config = dict(
    encoder_parallel_block=False,
    encoder_inner_norm=False,
    encoder_shared_expert=False,
    decoder_norm_position='pre',
    decoder_activation='gelu',
    residual_init='scaled_by_depth',
)
Rows from block 9 of the image encoder of a small image captioner, named by matrix and row number. Rows with one number within an expert belong to one neuron, the router's apart. Each number is 128 + 32 x the weight over its row's rms, rounded and kept within 0 to 255. All counts start at 0.
After each expert's rows are labels from the 100 images, of 14976, where the router gives the expert most weight on average: "responds to" is what is common among them. Only what is clearly more common there than usual is listed. The data: regions of photos with short descriptions (Visual Genome).
# router: slot weights (encoder.blocks.9.mlp.router.weight, 32x128), inputs 0-127
# up: expert up (encoder.blocks.9.mlp.up, 16x32x128), inputs 0-127
# down: expert down (encoder.blocks.9.mlp.down, 16x128x32, transposed), outputs 0-127

# expert 13
router.26 [118  77 122  99  85 127 126 140 112 160 148 129 110 163 142  94 131 118 142 146 127 138 119 108 124 153 120 145 114 167 121  91  83 125 159  71 156 141 105 139 118 230  25 157  67 172 154 116 139 130 142 118 129 152 164 130 131 152 161 123 141 105 104 138 135  73 133  92 108   0 185 139 109 175 146 167 160 141 136 135 201 124 136 136 108  44 157 125 132 124 146 115  72 126 176 145 110 123 175 127 131  94  91 132 136  69 138 123 105 102 108 132 104 149 194 109 156 133  80 107 131 137 127 113 136 119 146 157]
router.27 [162  97 150 126 139  99  88 108 167 134 126  89 178 167 167 116 149  77  71 147 145 113 151 128 126 150 164 153 120 158  85 134 118 119 144 162 115 172 190 112 110 162 157 153 107 109  85 165  87  69 104 101 139  93 171 198 142 126 125 153 150 118  99 100 149 121  98  90 103 167 157 141 164  99 154  87 133 176 100  87 165 140 185 183 103 102 116 144 102  91 138 150 113 106  89 158  92  54 153 175 176  88 170 108  72 165 167 112 138  97  79 129 144 149 140 120 139 155 130  60  85 112  85  97 164 136 106 175]
up.0 [133 149 127 169 124 128 143 106 112 112  91 118 151  58  84 166 151 153 126 140 126 124 127 116 187  85 109 116 134 118 187 178 157  81  62 151 106 159 159 119 147  72 130 144 156 109 132 101 132 137  97  98 120 133  82 132 103  77 102 140  69 154 146 112 141 178 126 179 130 137 104 130 138  98  67 128 109  99 180 114  61 178 127 114 106 169  83 151 112 152 105 172 194  99 127 113 123 143  60  66 108 150 141 107 120 129 115 104 141 164 151 163 171  61 137 208 117 148 174 178 118 126 152 197 113 165 125 139]
down.0 [134  87  94  86 123 128 135 101 170 114 137 114 129 113 128 130 135 149 139  94  97  99 132 156 155 195 156 145  82 157 133  95 123 117 110 165 138 150  84 161  79  96 192 113 186  86 110 102 144 102 127 128 129 118 121  73 121 152 145 118 146  97 175 173 113 135 173 123 136 182 167 167 161 179 167 106 114 123 119 163 115 137 173 153  56 173 177 118 151 148 190 134 197  90  54 153 154  82 179 111 120 153 143 101 146 167 126 114  95 148 136 122  88 113  91 153 177 116 193 145 138 184 119 123 154  91 143  53]
up.1 [146  98 129 178 132 112 117 102 147 130 102  93 173  93 109 166 162 135 116 143 155  97 144 138 184 130 149 137 147 140 143 220 167  71  90 163  77 174 186 115 122 132 118 149 128  58  98  91 108 114  72  91 136  98 123 154 111 104  77 154  97 137 121  92 185 211 123 144 123 140 139 146 172  67  97  95  65 138 147  98 118 174 139 130  94 132  69 159  85 136 132 171 152  99 132 139  99 119  79 102 124 107 176  88 105 150 131 102 180 124 129 164 171  85 131 186 108 159 148 152  98 100 114 153 118 149 129 171]
down.1 [123  96 109 109 157 124 102  98 178 164  86 122 142 107 141 148 109 158 147 126 131 116  86 135 203 208 158 149 135 139 161 123 124  81  75 170 138 104 112 141  96 110 160 122 162 140 123 123 169  99 155 144  99 108 119  66 136 181 153 120 133 101 147 145  56 172 167 126 143 199 137 158 161 136 179 110 128 134 147 159 142  87 166 155 121 157 120  95 153 159 170 155 226  73  75 131 114  82 147 105 115 112 116 129 127 170  99 134 115 127 136 141  72 102 107 199 185 142 170 182 139 157 155 111 150  84 147  86]
up.2 [163 119  96 109  90 103  86 134 155 123 171  80 154 125 135 131 166 109 120 134 173  82 155 164  97 173 182 158 159 180 109 151  98 164 168 149 102 154 138 107  94 200 131 145  76  70  92 117  95 108 104 125 166  78 156 160 177 120  88 165 138 110  87 104 174 195 139 102 119 104 186 163 138 141 125 104  68 169 110 141 185 134 131 145 114  71 125 134 122 121 167 158 101 124 144 163  82 118 128 150 138  71 162  78 120 144 160 113 192  85 100 134 118 129 119 118  82 163  75 121 101  84  89 119 124 111 171 164]
down.2 [128 156 144 139 129 126 121 102 168 137  30 111 121 125 130 149 121 149 117 178 156 129  76 102 166 163 192 179 194 110 187  82 147  89  83 156 170 106  95 176  89 117 125 133 112 121 171  90 174 115 162 141 125  73 126 128 178 162 175 129  94  75 147 148  91 142 138 124 169  97  96 124  90 124 121 162 128 164 124 145 165  89 132 144 181 102  30 139 144 145 130 128 176 122 132 137 118  89 131 117  78 130 123 146 138 124 126 178 150 128 107 166 112 127 189 199 139 124 135 114 130 137 189  63 103 102 124 120]
responds to: text has "green"; text has "broccoli"

# expert 11
router.22 [108 104 121  88  89 143 114 165 109 140 144 135 130 146 137 117 118 150 122 106 150 129 119 168 113 140 149 150 104 183 107 119 116 126 164 108 122 142  96 136 106 211   8 125  40 160 127  88 136 143 132 133 138 119 164 132 147 153 135 128 139  96  84 130 121 123 156  88 142   6 219 143 108 173 139 136 106 166 103 160 188 131 108 115 134  32 150 117 125 151 180 108  93 104 177 141 132 146 141 150 123  91 115 132 115 119 114 155 144  78 133 114 123 143 161 102 118 117  38 139 147 116 109 113 111 135 153 120]
router.23 [104 113 129  78  99 156  98 161 104 122 157 140 106 166 151 102 107 157 126  93 166 128 132 186 120 147 153 134  90 166  79 116 112 130 163 101 108 128  96 135 118 195  39 124  55 175 109  84 134 152 132 140 133 111 148 132 156 170 141 114 151 111  93 126 123 110 164  94 156  46 201 128 103 188 151 128 106 180 103 165 193 123 105 100 147  48 164  95 135 157 176  88  97 117 160 134 142 150 141 167 149  83 127 134 122 129  99 167 154  89 144  97 123 150 131  86 130 101  53 134 165 115  86  92  91 142 143 122]
up.0 [104 144 178 158 157 170 125 116 125  73 155 125  80 148 144 150  94 151 123  99 116 166 147 156 120 174 152  66 100  68 108 182 164 128 141  89  67 109 168 129 198 126 139 164 206 104  99 156 140 147  95 144  56 103  76 124 131 151 150  81 123 182 194 111 148 125 128 157 169 137  63  71 133  98 166 116 109 142 146 117 136  97 122 111 140 168 120 108 105 139  78 100 101 151 105  68 128 116 127 164 143 114 148 152 137 131  98 169 136 195 179 102 100 137 129 100 129  93 175 123 146 187 105 105 109  98  95 143]
down.0 [117  82 125 113 205 142 118  85 145 133 113 149 140 141 126 154 147 124 138 158 141 126  87 111 175 200 167 167  91 144 142  94 177 108  96 156 169 170  82 156  94 136 169 145 163 131 121 167 135 122 159 107 134 113 127  58 173 163 120 171 152  76 148 186  83 124 132  78 174 202 143 111 167 134 114 131 145 117 149 138 105 161 138 108  70 159 155 141 144 125 176 152 184 100  56 137 182  98 151 165 149 120 116 147 133 173 113 117 144 109 109 138  86 144  78 153 212 104 176 133 136 121 147 130 113 105 125  65]
up.1 [102 141 194 188 134 168 120 101 160  97 153 126  97 133 122 174  97 160 116  90 100 161 139 162 115 154 145  61  94  85 116 171 166 147 147 112  82 103 171 139 195 155 115 151 190 110 100 134 133 137 100 159  57 112  75 112 136 139 117  83 116 176 194 133 148 131  97 143 183  99  86  77 128  85 155 114  94 169 146  81 163  93 140 101 150 154 125 113 101 151  67 105 114 145 138  65 128  96 126 156 145 102 158 152 148 154  93 169 127 196 185 103 105 138 118 108 104  95 172 118 147 180 104 133 114 103 106 137]
down.1 [100  96 165 119 189 123 124 114 120 139 116 138 146 159 168 135 119 105 169 144 131 125 125 115 167 190 153 160  88 150 113 105 161  99  95 187 154 137 125 172 110 112 190 141 176 116  74 160 106 154 144 120 150 138 119  69 154 164 122 131 152  85 154 173 123 110 115  45 161 193 157 106 173 137  97  82 126  82 142 115  88 156 117  97  81 177 156 122 148 105 149 132 180  80  80 118 145 145 124 146 185 105 124 144 105 202 118 105 143 141  95 127  72 172  87 151 196 129 157 116 156 125 104 155 102  77  98  73]
up.2 [ 99 132 133 131 151 190 152 124 123 118 144 135  80 117 126 156 102 177 143  88 124 147 132 164 136 102 107  60  85  72 119 141 128 126 125  90 102  68 119 126 149 108  99 124 149 135 135 118 141 161 117 176 107 142  73  77 139 130 107  73 128 143 180 174 129 130 143 147 203 130  90  68 142 154 124 141  93  99 134 137  97  74 105  82 200 148 184 110 148 157 126 112 147 129 187  40 137 150 115 125 114 141 112 146 180 159  62 162 152 185 227 107 110 126 107 107  94  96 117 171 154 154 145 128  87 120 128 108]
down.2 [ 85  52 114 109 141  83 140  62 154 131 117 126 160 154 120 131 140  94 137 175 132  93 101 113 164 185 159 199 142 164 154  60 163  90 106 170 180 135  80 156  61 109 205 107 179 105 147 167 124 135 148 126 123  97 145 104 170 165 113 163 136  74 195 172 107 123 131  91 194 146 151 173 178 137 154 157 139 136 120 141 127 128 133 101 117 163 134 146 145 101 169 133 168  90 114 193 144 104 138 134 113 140 140  82 116 160 120 166 141 127  72 154 107 113 127 155 161 102 174 153 116 171 161 131 109 113 141  95]
responds to: text has "sky"

# expert 3
router.6 [111 147 125 110  57 141 130  95 149 103 173 114 114 103  94 149 138 148 162  82 153 113 167 160  69 189 180 110 106 186 138 168  75 184 172  89  89 104 134 133 142 180  96 169  91 108 133 117 118 151  80 152 117  99 120 132 171 163 112 134  95 162 133 126 182 145 149 143 173  66 181 132 124 166 114 126  82 143 159 151 178  98 102 106 132  94 142 107 107 140 141 132  79 193 167 109  95 132 110 113  88  61 112 100 161  75 118 143 162 115 153 126  72 109 185  88 119 134  82 151 139 121 101 138  90  79 134 165]
router.7 [ 87 125 126  85  84 155 138  97 117 142 181 146 113 161 139  94 108 151 164 100 165 121 147 153  58 191 170 115  76 150  91 141  57 184 186  62 110 101 117  98 139 175 102 146 102 109 143 121 143 166 129 133 123  95 125 159 175 188 157 110 164 131 126 104 139 123 163 135 153 101 174 123  96 176 136 152  99 126 108 161 170  80  99 103 136  89 178  86 112 146 150  91  64 179 140 122 136 142 165 140 106  87 111 116 150  57 107 148 149 132 150  97  79 138 172  70 161 107 112 137 163 120 116  83 104  87 123 170]
up.0 [ 94  88 105  73 122 142  74 158  96 145 157 144 107 159 151  70 112 160 119  74 179 100 117 183 144 138 173 132 142 164  69 129  43 110 128 132 107 160 124  68 100 132 146 117  82  96  96 121 154 163 147  82 150  70 116 135 199 151 146 138 176 116  83 102 108 149 176 113 161 136 183 151 123 174 138  97  97 140  90 168 152 138  85  98 150  91 169  79 143 176 175 108 143  97 122 143 154 150 143 155 161 116 165 116 121 134 138 167 175 120 141  81 143 145 100 138 155 103  99 144 169  93  72  81  83 150 129 131]
down.0 [111  99 166 164 170 133 118 144  82 104 113 147 177 133 126 132 132  92 169 155 167 171 109 102 170 176 172 117 107  98 118  92 170  82  94 163 159 127 149 161 155 102 152 141 103  69 115 174 100 175 157 126 118  94 116 107 160 141 115 125 140 119  95 140 107  50  72  86 155 138  96  98 214  87 106 108 124 101 125  75 137 137  72  87 109 114 139 138 101  88  95 127 147  84 129 101 144 192 106 119 167 140 115 165  82 181 119 124 185 135 121 138  86 176  71 133 154 133 102  95 102  88 137 144  72  93  83  92]
up.1 [ 95 105 127 138  86 176 161 120 140 128 182 143 108  87 103 155 115 175 152  93 124 134 145 149  77 176 133  84  85 112 152 146 122 184 199  71 101  96 107 139 157 161  47 132 126 140 154 130 137 182 115 166 106 144 112 102 137 156 107  87 102 152 162 161 147 148 146 144 174  98 134 100 131 147 104 154  92 105 154 140 145  70 104  65 177 113 168 100 122 140 120 113  59 175 204  86 128 155 115 103  74 114  94 134 159  90  79 140 136 143 173 124  72 109 148  68 101 109  99 166 160 153 136 148  99  89 146 115]
down.1 [135 108 108  99 106  96 162  87 163 114 119 112 141 137 137 147 136 130  85 157 139 123  89 106 120 132 168 184 193 144 185  83 150 137 124 103 179 148  59 128  60 146  97  61 156 101 196 142 163 108 186  97 153  77 133 161 173 135 161 113 113  73 184 143  74 144 149 128 189 142 139 181  92 134 145 192 105 164 121 155 141 121 159 132 138 139  94 142 147 124 162 158 133 139 106 175 128  68 127 145  50 119 147 128 147 108 128 178 138 126  93 157 153 110 137 131 150 149 171 124 124 153 204 100 122 175 157 123]
up.2 [150 113 133 139 164 123 158  69 136 141 150 107 140 110 127 119 144 102  60 123 100 121 154  93 111 139  83 115 126 159 151 118  84 137 155 123 129 172 170 122 150 188  10 123 115 200 109 211 101  72  91 118 110 164 117 139 115 128 146 141 118 157 128 125 153  92  96 141 140   1 162 135 184 120 119  72 163 160 165  86 178 139 166 162 124  93 168 151 121 102 101 147 111 122 193 121  85 119 115 111 111  90 136 121  90 120 159 118 107 131 136 150 107 107 169 131  95 143 106 118  81 127 133 165 155 122 145 138]
down.2 [104 132 107 126 142  91 114 127 104 111  80 146 158  63 127 124 117 123 119 159  83  80  95 111  96 117 134 119 151 164 227 125 160 150 107 123 115  59 125 113 101 147 142 120 180 160 134 180 125 148  95 149 116 114 107 176 133 174 151 132  88 113 139 103 126 148 110 130 115 181 130 176 117 130 127 167 118 140 134 129 149  68  95  73 198 154  81 122 128 123 140 184 132 122 158 144 184 126 164 165  99 133  86 103 112 115 146 201 116 112 116 185 147  71 210 208 144  81 137 121 154 151 150  64 125 110 105 163]
responds to: text has "red"

# expert 4
router.8 [123 121 166 123 192 130 115 139 139 138 125 145 131 167 160  84 106  77 116 163  86 158 108  88 132 110  98 147 125  92 102  71 169 114 118 126 168 110 101 158 127 120 157 109 156 165 141 235 134 115 154 127 104 163 163 115  92 140 179  98 154 101 135 144 106  50 104 101  64 148  93  91 143 113 175 141 211 141 108 112 133  95 153 171 124 138 143 135 127  98 113 100 129 109  89 132 149  85 160 168 168 152 106 164 105 147 146 138  67 124  71 111 133 165 121 110 158 108 155  44 136 185 143  97 200 132  93 108]
router.9 [131 122 110 124 120 107 165 152 137 130 117 156 139 130 127 123 135  69 158 189  83 141  99  64  87 159 112 185 158 124 144  83 157 153 167  86 190  97  82 132  88 139 136 128 119 135 180 207 146 108 159 158 154 178 185 166  95 141 135 130 126  83  94 117 105 104 108 112  54 134 115 135 107 111 132 180 167 111 120 124 124 130 157 178  87 129 100 137 117  86 135 119  77 145 104 176 148 120 154 125 101 159  76 148 142  99 174  96  63  88  42 147  82 136 141  93 146 138 114  98 120 140 174 136 203  86 138 131]
up.0 [149 167 115 118 101  89 108 119 109 119 134 108  83 128  87 112 125 168 136 139 169 105 183 164 103 169 152 107 133 166 110 137  83 158 117 160  82 130 127  94 182 187 107 173  69 114 116 132 117 106 100  94  93  85 113  42 161 127 153 181 131 140 132  98 133 180 139 145 156  47 141 166  97 146 107  98  74 127 178 127 161 101 104 108  87  63 168 116 162 104 123 136 141 156 202 109  73 138  96  90 139 103 144  87 152 118 121 168 129 162 161 145 169 105 122  94 124 150  72 165 105  94 106  69 103 165 136 152]
down.0 [116 170 101 111  80 151 123  83 112 170 137  94  72 104 102 130 172 176 118 141 123 141 110 166 142 162 161 102 171 111 154 131 136 141 145 118 129 147  70 139  96 138 112  99 114 114 155  93 153  93 169  98  90 105 129 111 107 114 110 138 208 146 143 166  95 206 197 129  84 122 121 103 107 142 174 150  81 171  57 118 181 171 164 136  63 139 141  71 106 158 147 127  99 175 104 133 119 112 170  91  60  96 150 134 153  97 149 124  54 120 154 158 121  87  92 152 106 140 148 152 103 165 137  92 123 153 171  83]
up.1 [102 151 131 114  57 110  86 111 118 147 195  84 123  86 102 102 114 136 131 130 181  96 164 125 107 137 163 115 104 150 108 147 103 116 168 131 101 178 153  96 170 123 217 163  48 110 106  94  94 148  74  63  93 104 109 135 141 153 164 135 161 130 143  84 142 162  90 128 137 131 145 149 107 133 134  54 103 131 118 158 159 127  88 111 117  88 152 114 113 141 133 177  85 176 123  93 113 165 125 160 153  84 211  82 132 130 109 116 177 133 160 108 165 128 113 102 141 153 178 150 169  94 121  67  96 108 158 175]
down.1 [135  78 117 127 124 138 100  96  90  88 126 140 112 153  92 119 139 111 157 138 115 111 148 132 110 149  93 170  23  76  90 117 125 207 135 117 115 192 121 134 154 120 112 109 151 100  68 107 115  95 188 103 142 132 145  80 110 127 109 121 138 130  93 139 149 154 137 140 106 202 149 108 139 161 108 150 171 148 141 131 100 186 141 113  59 160 192 102 112 122 162 104 124 136 141 128  90 131 160 114 115 112 154 133 122 115 133  93 217 155 125 124  45 113 191  96 134 107 104 178 145 118 130 222 129  95 138  83]
up.2 [136 146 138  99 123 159 111 120 113 119 155 104  91 142 115 134 123 171 108  95 148 102 148 171 113 129 115  87 119 175 112 146  66 162 114 150  70 183 153 147 154 133  68 121 116 123 102  35 112 140  91 109 119 103  68 103 177 100 106 142 132 172 144 155 164 121 162 161 184  41 198 134 114 166 122 106  94 142 147 140 157 120 105  87 138 111 161 130 162 141 129 160 157 117 198  76 103 128  93 130 116  99 148  98 137 131  55 154 166 169 198 108 151 116 125 193  98 115 114 152 131  77  99 124  71 158 157 126]
down.2 [169 160 130 103 119 155 125 133 167 136  43 121 119  98 125  96 122 185 168 114 106 119 123 155 176 150 124  97 151 110 151 136 115  82  73 123 107  66 154 126 140 128 106 142  96 181 123  85 193  82  80 174 119 138 126 155 112  90  97 124 100 124 111 102 141 164 180 158 126  96 112 119  93 108 133 111 107 142 119 116 163  90 196 152 131 121  98 142  97 177 110 132 211 130 162 103 145 135 163 142 142 152 111 126 100 144 124 109 103 148 132  93  50 119 185 227 110 138 138 106 123 137 139  79 183  36 116 132]
responds to: text has "white"; text has "wall"

# expert 5
router.10 [136  49 131 119 112 136 114 148 121 168 114 141 176 145 172 139 118 121  85 110 133 124  96 153 153 114 124 136 119 169 116 119  49 102 131 147 145 137 128  99 108 227  24 107  71 116 116 142 132 141 159 132 132 132 170 131 174 134  90 135 169  97 105 125 110 170 148  68 132   0 194 133 163 130 146 133 104 171  90 146 184 137 115 142 147  42 125 129 113 157 167 121 129  98 188 142 139 135 171 152 131 114 141 129  90 145 135 154 124  94 115 109 137 160 120 131  80 123  85 129 139 115 119 115 131 144 132  89]
router.11 [130  50 131 123 105 132 105 148 119 169 116 136 177 146 171 141 121 123  80 109 134 129  94 156 156 114 125 141 120 174 116 119  55 104 132 148 145 134 126  99 111 225  30 107  72 119 123 143 130 138 156 135 135 129 170 132 175 136  91 135 165  99 109 126 107 169 151  62 134   0 194 134 164 132 145 130 103 170  87 146 182 133 113 140 147  44 123 126 113 163 161 120 128  94 184 142 138 131 172 148 124 117 134 128  84 151 134 152 130  89 115 105 135 160 122 131  77 124  89 125 137 116 121 116 137 151 136  89]
up.0 [144 129 159 160 128 147  91 107 158  78 167  67 124 137 138 152 118 124 128  97 139 130 187 164 107 182 200  97 108 114 107 188 145 152 154 109  67 117 178  93 165 159 122 182 147  49  87 148  82 106  46 146  94  65  98 136 154 147 130 110 101 181 158 112 204 153  92 145 173 113 117 103 146 101 147 102  84 161 174  89 164 111 159 132 147 128 134 118 105 120  87 123  91 161 134  98  65  94 127 148 151  71 168 119 128 143 126 154 155 150 160 114 102 125 114 105  98 121 148 112 109 147  82 111 112  97 109 165]
down.0 [132  91 126  72 190 131 124  76 163 138 160  99 110 165 136  78 128 143 147 107 111 117  79 156 151 154 119 173  99 153  85  68 112 122 129 153 163 141  82 109  77 137 145 178 175 147 116 144 157 108 181 129 115 132 129  93 103 117  71 169 188  67 179 162  76 128 163  82 156 170 156 128 151 157 115 120 125 119 129 167 102 168 161 139  83 186 190 115 162 143 193 121 164  88  88 144 119 112 114 152 178 126 130 161 128 158 112  84 131 145 109  77 108 162  78 124 157 106 178 125 167 143 119 185 135 100 127  89]
up.1 [130 181 123 105  99 114 143  91 120  53 161 110 136 101  85  84 148 125 161 120 190  92 160 129 125 156 186 131 151 137 145 141 131 149 134  96 105 165 148  86 132 146 170 190 153  60 151 140 144 127  53  86 134  88 103 139 137 128 203 131 103 159 123  71 167 174 151 184 133 132 136 154  92 143 110 116 125 102 210 127 126 128 115 134 110 135 127 123 155 103  94 142  83 183  82 127 103 144  84 107  88  99 105  87 133  54 148 117 155 121 133 132 103  70 165 127 187 139 149 155 133 116 126 145 120  92 109 214]
down.1 [142 142 137  87 147 190 152 120 125 116 181  83 134 167 111 133  84 124 139  99 161 161  89 110 127 137 131  91  76 132 100 152 115 127 152  87 158 175 117  92  92 133  88 143 172 111 167  92 134 142 139 102 107 101 149 124 121 141 128 189 155 126 179 129  94  92  99 103  87 180 158  85 130 199  76 144 116 136 127 134 139 183 122 125  62 137 206  91 116 138 165  57 162  89  69 114 140 171 113  81 126 147 145 179 140 121 124  84 156 112 128  99 123 140  68 100 214  93 165 151 144  97 155 140 154 161 113  88]
up.2 [134 112 104 156 110 119 152 133 121 127 118 107 167  73 107 155 163 143 156 144 151 102 128 137 153 171 215 134 138 142 177 205 146 101 135 121 100 152 161  61 123 129 130 156 117  28 143 161 143 156  95 123 132  86 119 181 146 116 117 152  63 137 133  48 154 220 145 138 128 158 145 145 151  85  86 151  78 112 162 135  96 161 115 127  79 122  69 126 100 144 131 167 106 143  97 133 109 150 116  93  80 120 136  75 110 109 138 104 169 128 137 157 105  67 114 147 119 162 144 168 110 113 145 172 104  97 137 196]
down.2 [149 112 131  91 157 132 117  95 169 132 112 105 118 150 134  91 107 147 173  98 123 149  99 154 180 173 142 123 118 128  81  77  72  88  99 167 148 100 115 127  98 124 156 121 152  99 104 111 145 107 180 155 107 122 122 111  94 142 103 164 191 104 160 151  59 115 167  93 132 181 154 117 147 172  92  85 133 114 107 163 105 142 165 138  86 157 166 114 144 151 172 100 197  37 108 115 122 103 103 166 190 136 129 164  88 149 160  71 143 128 123  76  48 163 105 142 140 100 152 130 160 127 126 180 137  61 134  79]
responds to: text has "water"

# expert 1
router.2 [ 80  86  86  91  57 142 155 154  94 154 110 167 145 139 128 100 112 174 140 102 135 128  89 166 113 179 153 150 167 143 120 130  65 127 155  85 142 145 106  80  97 136 128 137  98  84 176 115 172 182 157 112 159 122 137 191 179 164  87 130 155 105  95  72  93 164 175 111 139 126 155 152  89 128 122 176  75  96  96 173 131 154  85  84  90 102  94  80  98 180 160  97  96 119 111 150 166 178 165 127  94 150  92 140 134  66 125 140 151 120 128  89  77 140 135 124 154 100 101 161 179 107 154 122  92  98 158 139]
router.3 [102 121 106 103  26 130 149 114 106 105 135 151 182 118  98 110 139 164 151 112 139 118 113 149 126 167 142 148 137 163 125 151  51 127 175 105 135 150 128  91 109 191  84 173  71  45 148  65 160 162 130 117 149 129 143 186 179 136 117 141 139 114 101  91 120 181 158 120 150  57 179 153 100 115 127 143  73 120 107 162 173 142  96  97  93  70 109  94  95 181 162 118  90 140 149 150 147 159 126 128  91 119 125 128 133  57 118 128 136 107 137 112  97 120 194 139 131 132  91 152 156 115 149 141 127  95 167 185]
up.0 [167 130 172 176 176 125  97  80 156 130 136  68 155 110 117 163 146 114  69 131 120 122 181 115 176 100 141 107 115 154 133 153 158 109  97 180  88 162 179 157 159 164 102 140 123 141  67 148  82  83  86 127  92 100 131 119  88 100 156 137  99 152 148 143 183 111  81 129 135  59 161 109 189 113 130  71 147 167 165  68 156 109 171 156 148  98 151 190 125  97 104 161 160 116 161 124  61  92 110 122 159  81 171 106  94 173 144 128 117 128 125 174 168 121 139 137  94 164 140 116  73 139  88 138 143 154 100 143]
down.0 [141  65 148 114 182 128 103  47 135 151  66  97 154 137 138 143 103 108 140 160 122 133  57 111 168 138 122 167 137 129 159  81 136 123 133 137 178 134 114 131  75 147 152 115 198 139 135 202 137 135 190 119 117 143 140 137 162 129 128 145 165  51 152 146  56 108 109  45 166 174 189 121 136 113 120 123 113  86 129 117  92 143 109 100 146 201  87 140 131 122 178 122 148 100 107 122 112 149  73 144 143 146 106 183 102 139 131 148 164 142  90 136 128 158 122 164 213 147 172 154 124 107 149 140 109 110 104 114]
up.1 [193 140 140 132 193 104  81 101 148  95 147  43 129 123 117 102 152  69 114 147 155 106 175 119 119 112 127 136 100 162 126 143 180 150 124 158 125 134 152 172 124 171  89 135 115 127  71 128  67  55  91 128 127 110 141  71  81 108 199 157 119 132 118 182 171 100  82 126 117  96 152 138 141 129 126  68 154 160 152  92 167 119 193 177 144 102 172 189 142  44 119 150 125 124 125 147  57  98 111 127 145  97 174  93 116 157 147 118 123 116 106 152 154 123 151 129 126 149 122 103  70 123 112 114 156 142 121 165]
down.1 [156 123 141  96  82  98 102  93 150 136 119  66 138 117 189  66 108 140 101 136 121 147  83 141 106  71  88 174 151 113  98 113  85 138 148  89 151  95  80  39  73 160  81 109 152 147 184 112 182 120 197 143 164 110 141 173  97  81 132 154 171 100 153  96  72 173 155 140 130  98 150 145  69 140 111 197  99 159 165 163 124  96 142 148 187 142 125 139 126 168 162  63 140 133 152 138 108 104  82 130  79 127 132 155 125  54 140 129 142 162 117  97 148 121 128 132 122 129 149 154 111 120 145 146 122 148 144 148]
up.2 [172 168 125 177 132  64 131  77 151 108 104  96 164  88  94 160 184  77 141 176 126  99 150  91 134 122 145 158 136 150 157 175 191 126 105 142 118 151 149 137 122 138 140 135 139 119 120 155 109  89  71 123 135 111 144 140  80  67 113 183  86 144 113 112 175 150  96 144  85 124 127 154 130  89  92 116 142 131 163  94 121 145 168 180 100 134 107 196 112  73  90 187 126 150 115 169  94 116  55 100 121 118 132  86 125 126 184  85 131 107  87 181 126  88 158 173 124 191 144 136  57 101 132 160 167 119 143 154]
down.2 [133  78 166  84 174 130 108  91 126 138 163 128 124 163 137  59 110  87 141 126 112 135 121 140 132 117 104 164  72 142  73  88 126 122 148 134 156 145 102 117  89 132 132 140 173 132  99 184 113 142 158 119 131 160 151  90 114  87  51 144 203  76 169 157 110  73 135  69 155 121 162 140 173 153  80 119 161  85 123 146  76 167 123  95 112 183 183 144 136  97 163 112 120 111 131 177 102 156  73 159 201 138 115 145 121 165 122  93 135 123  91  99 133 177  94 100 136 131 169 116 110 136  91 205 114 122  91  88]
responds to: text has "sky"; text has "blue"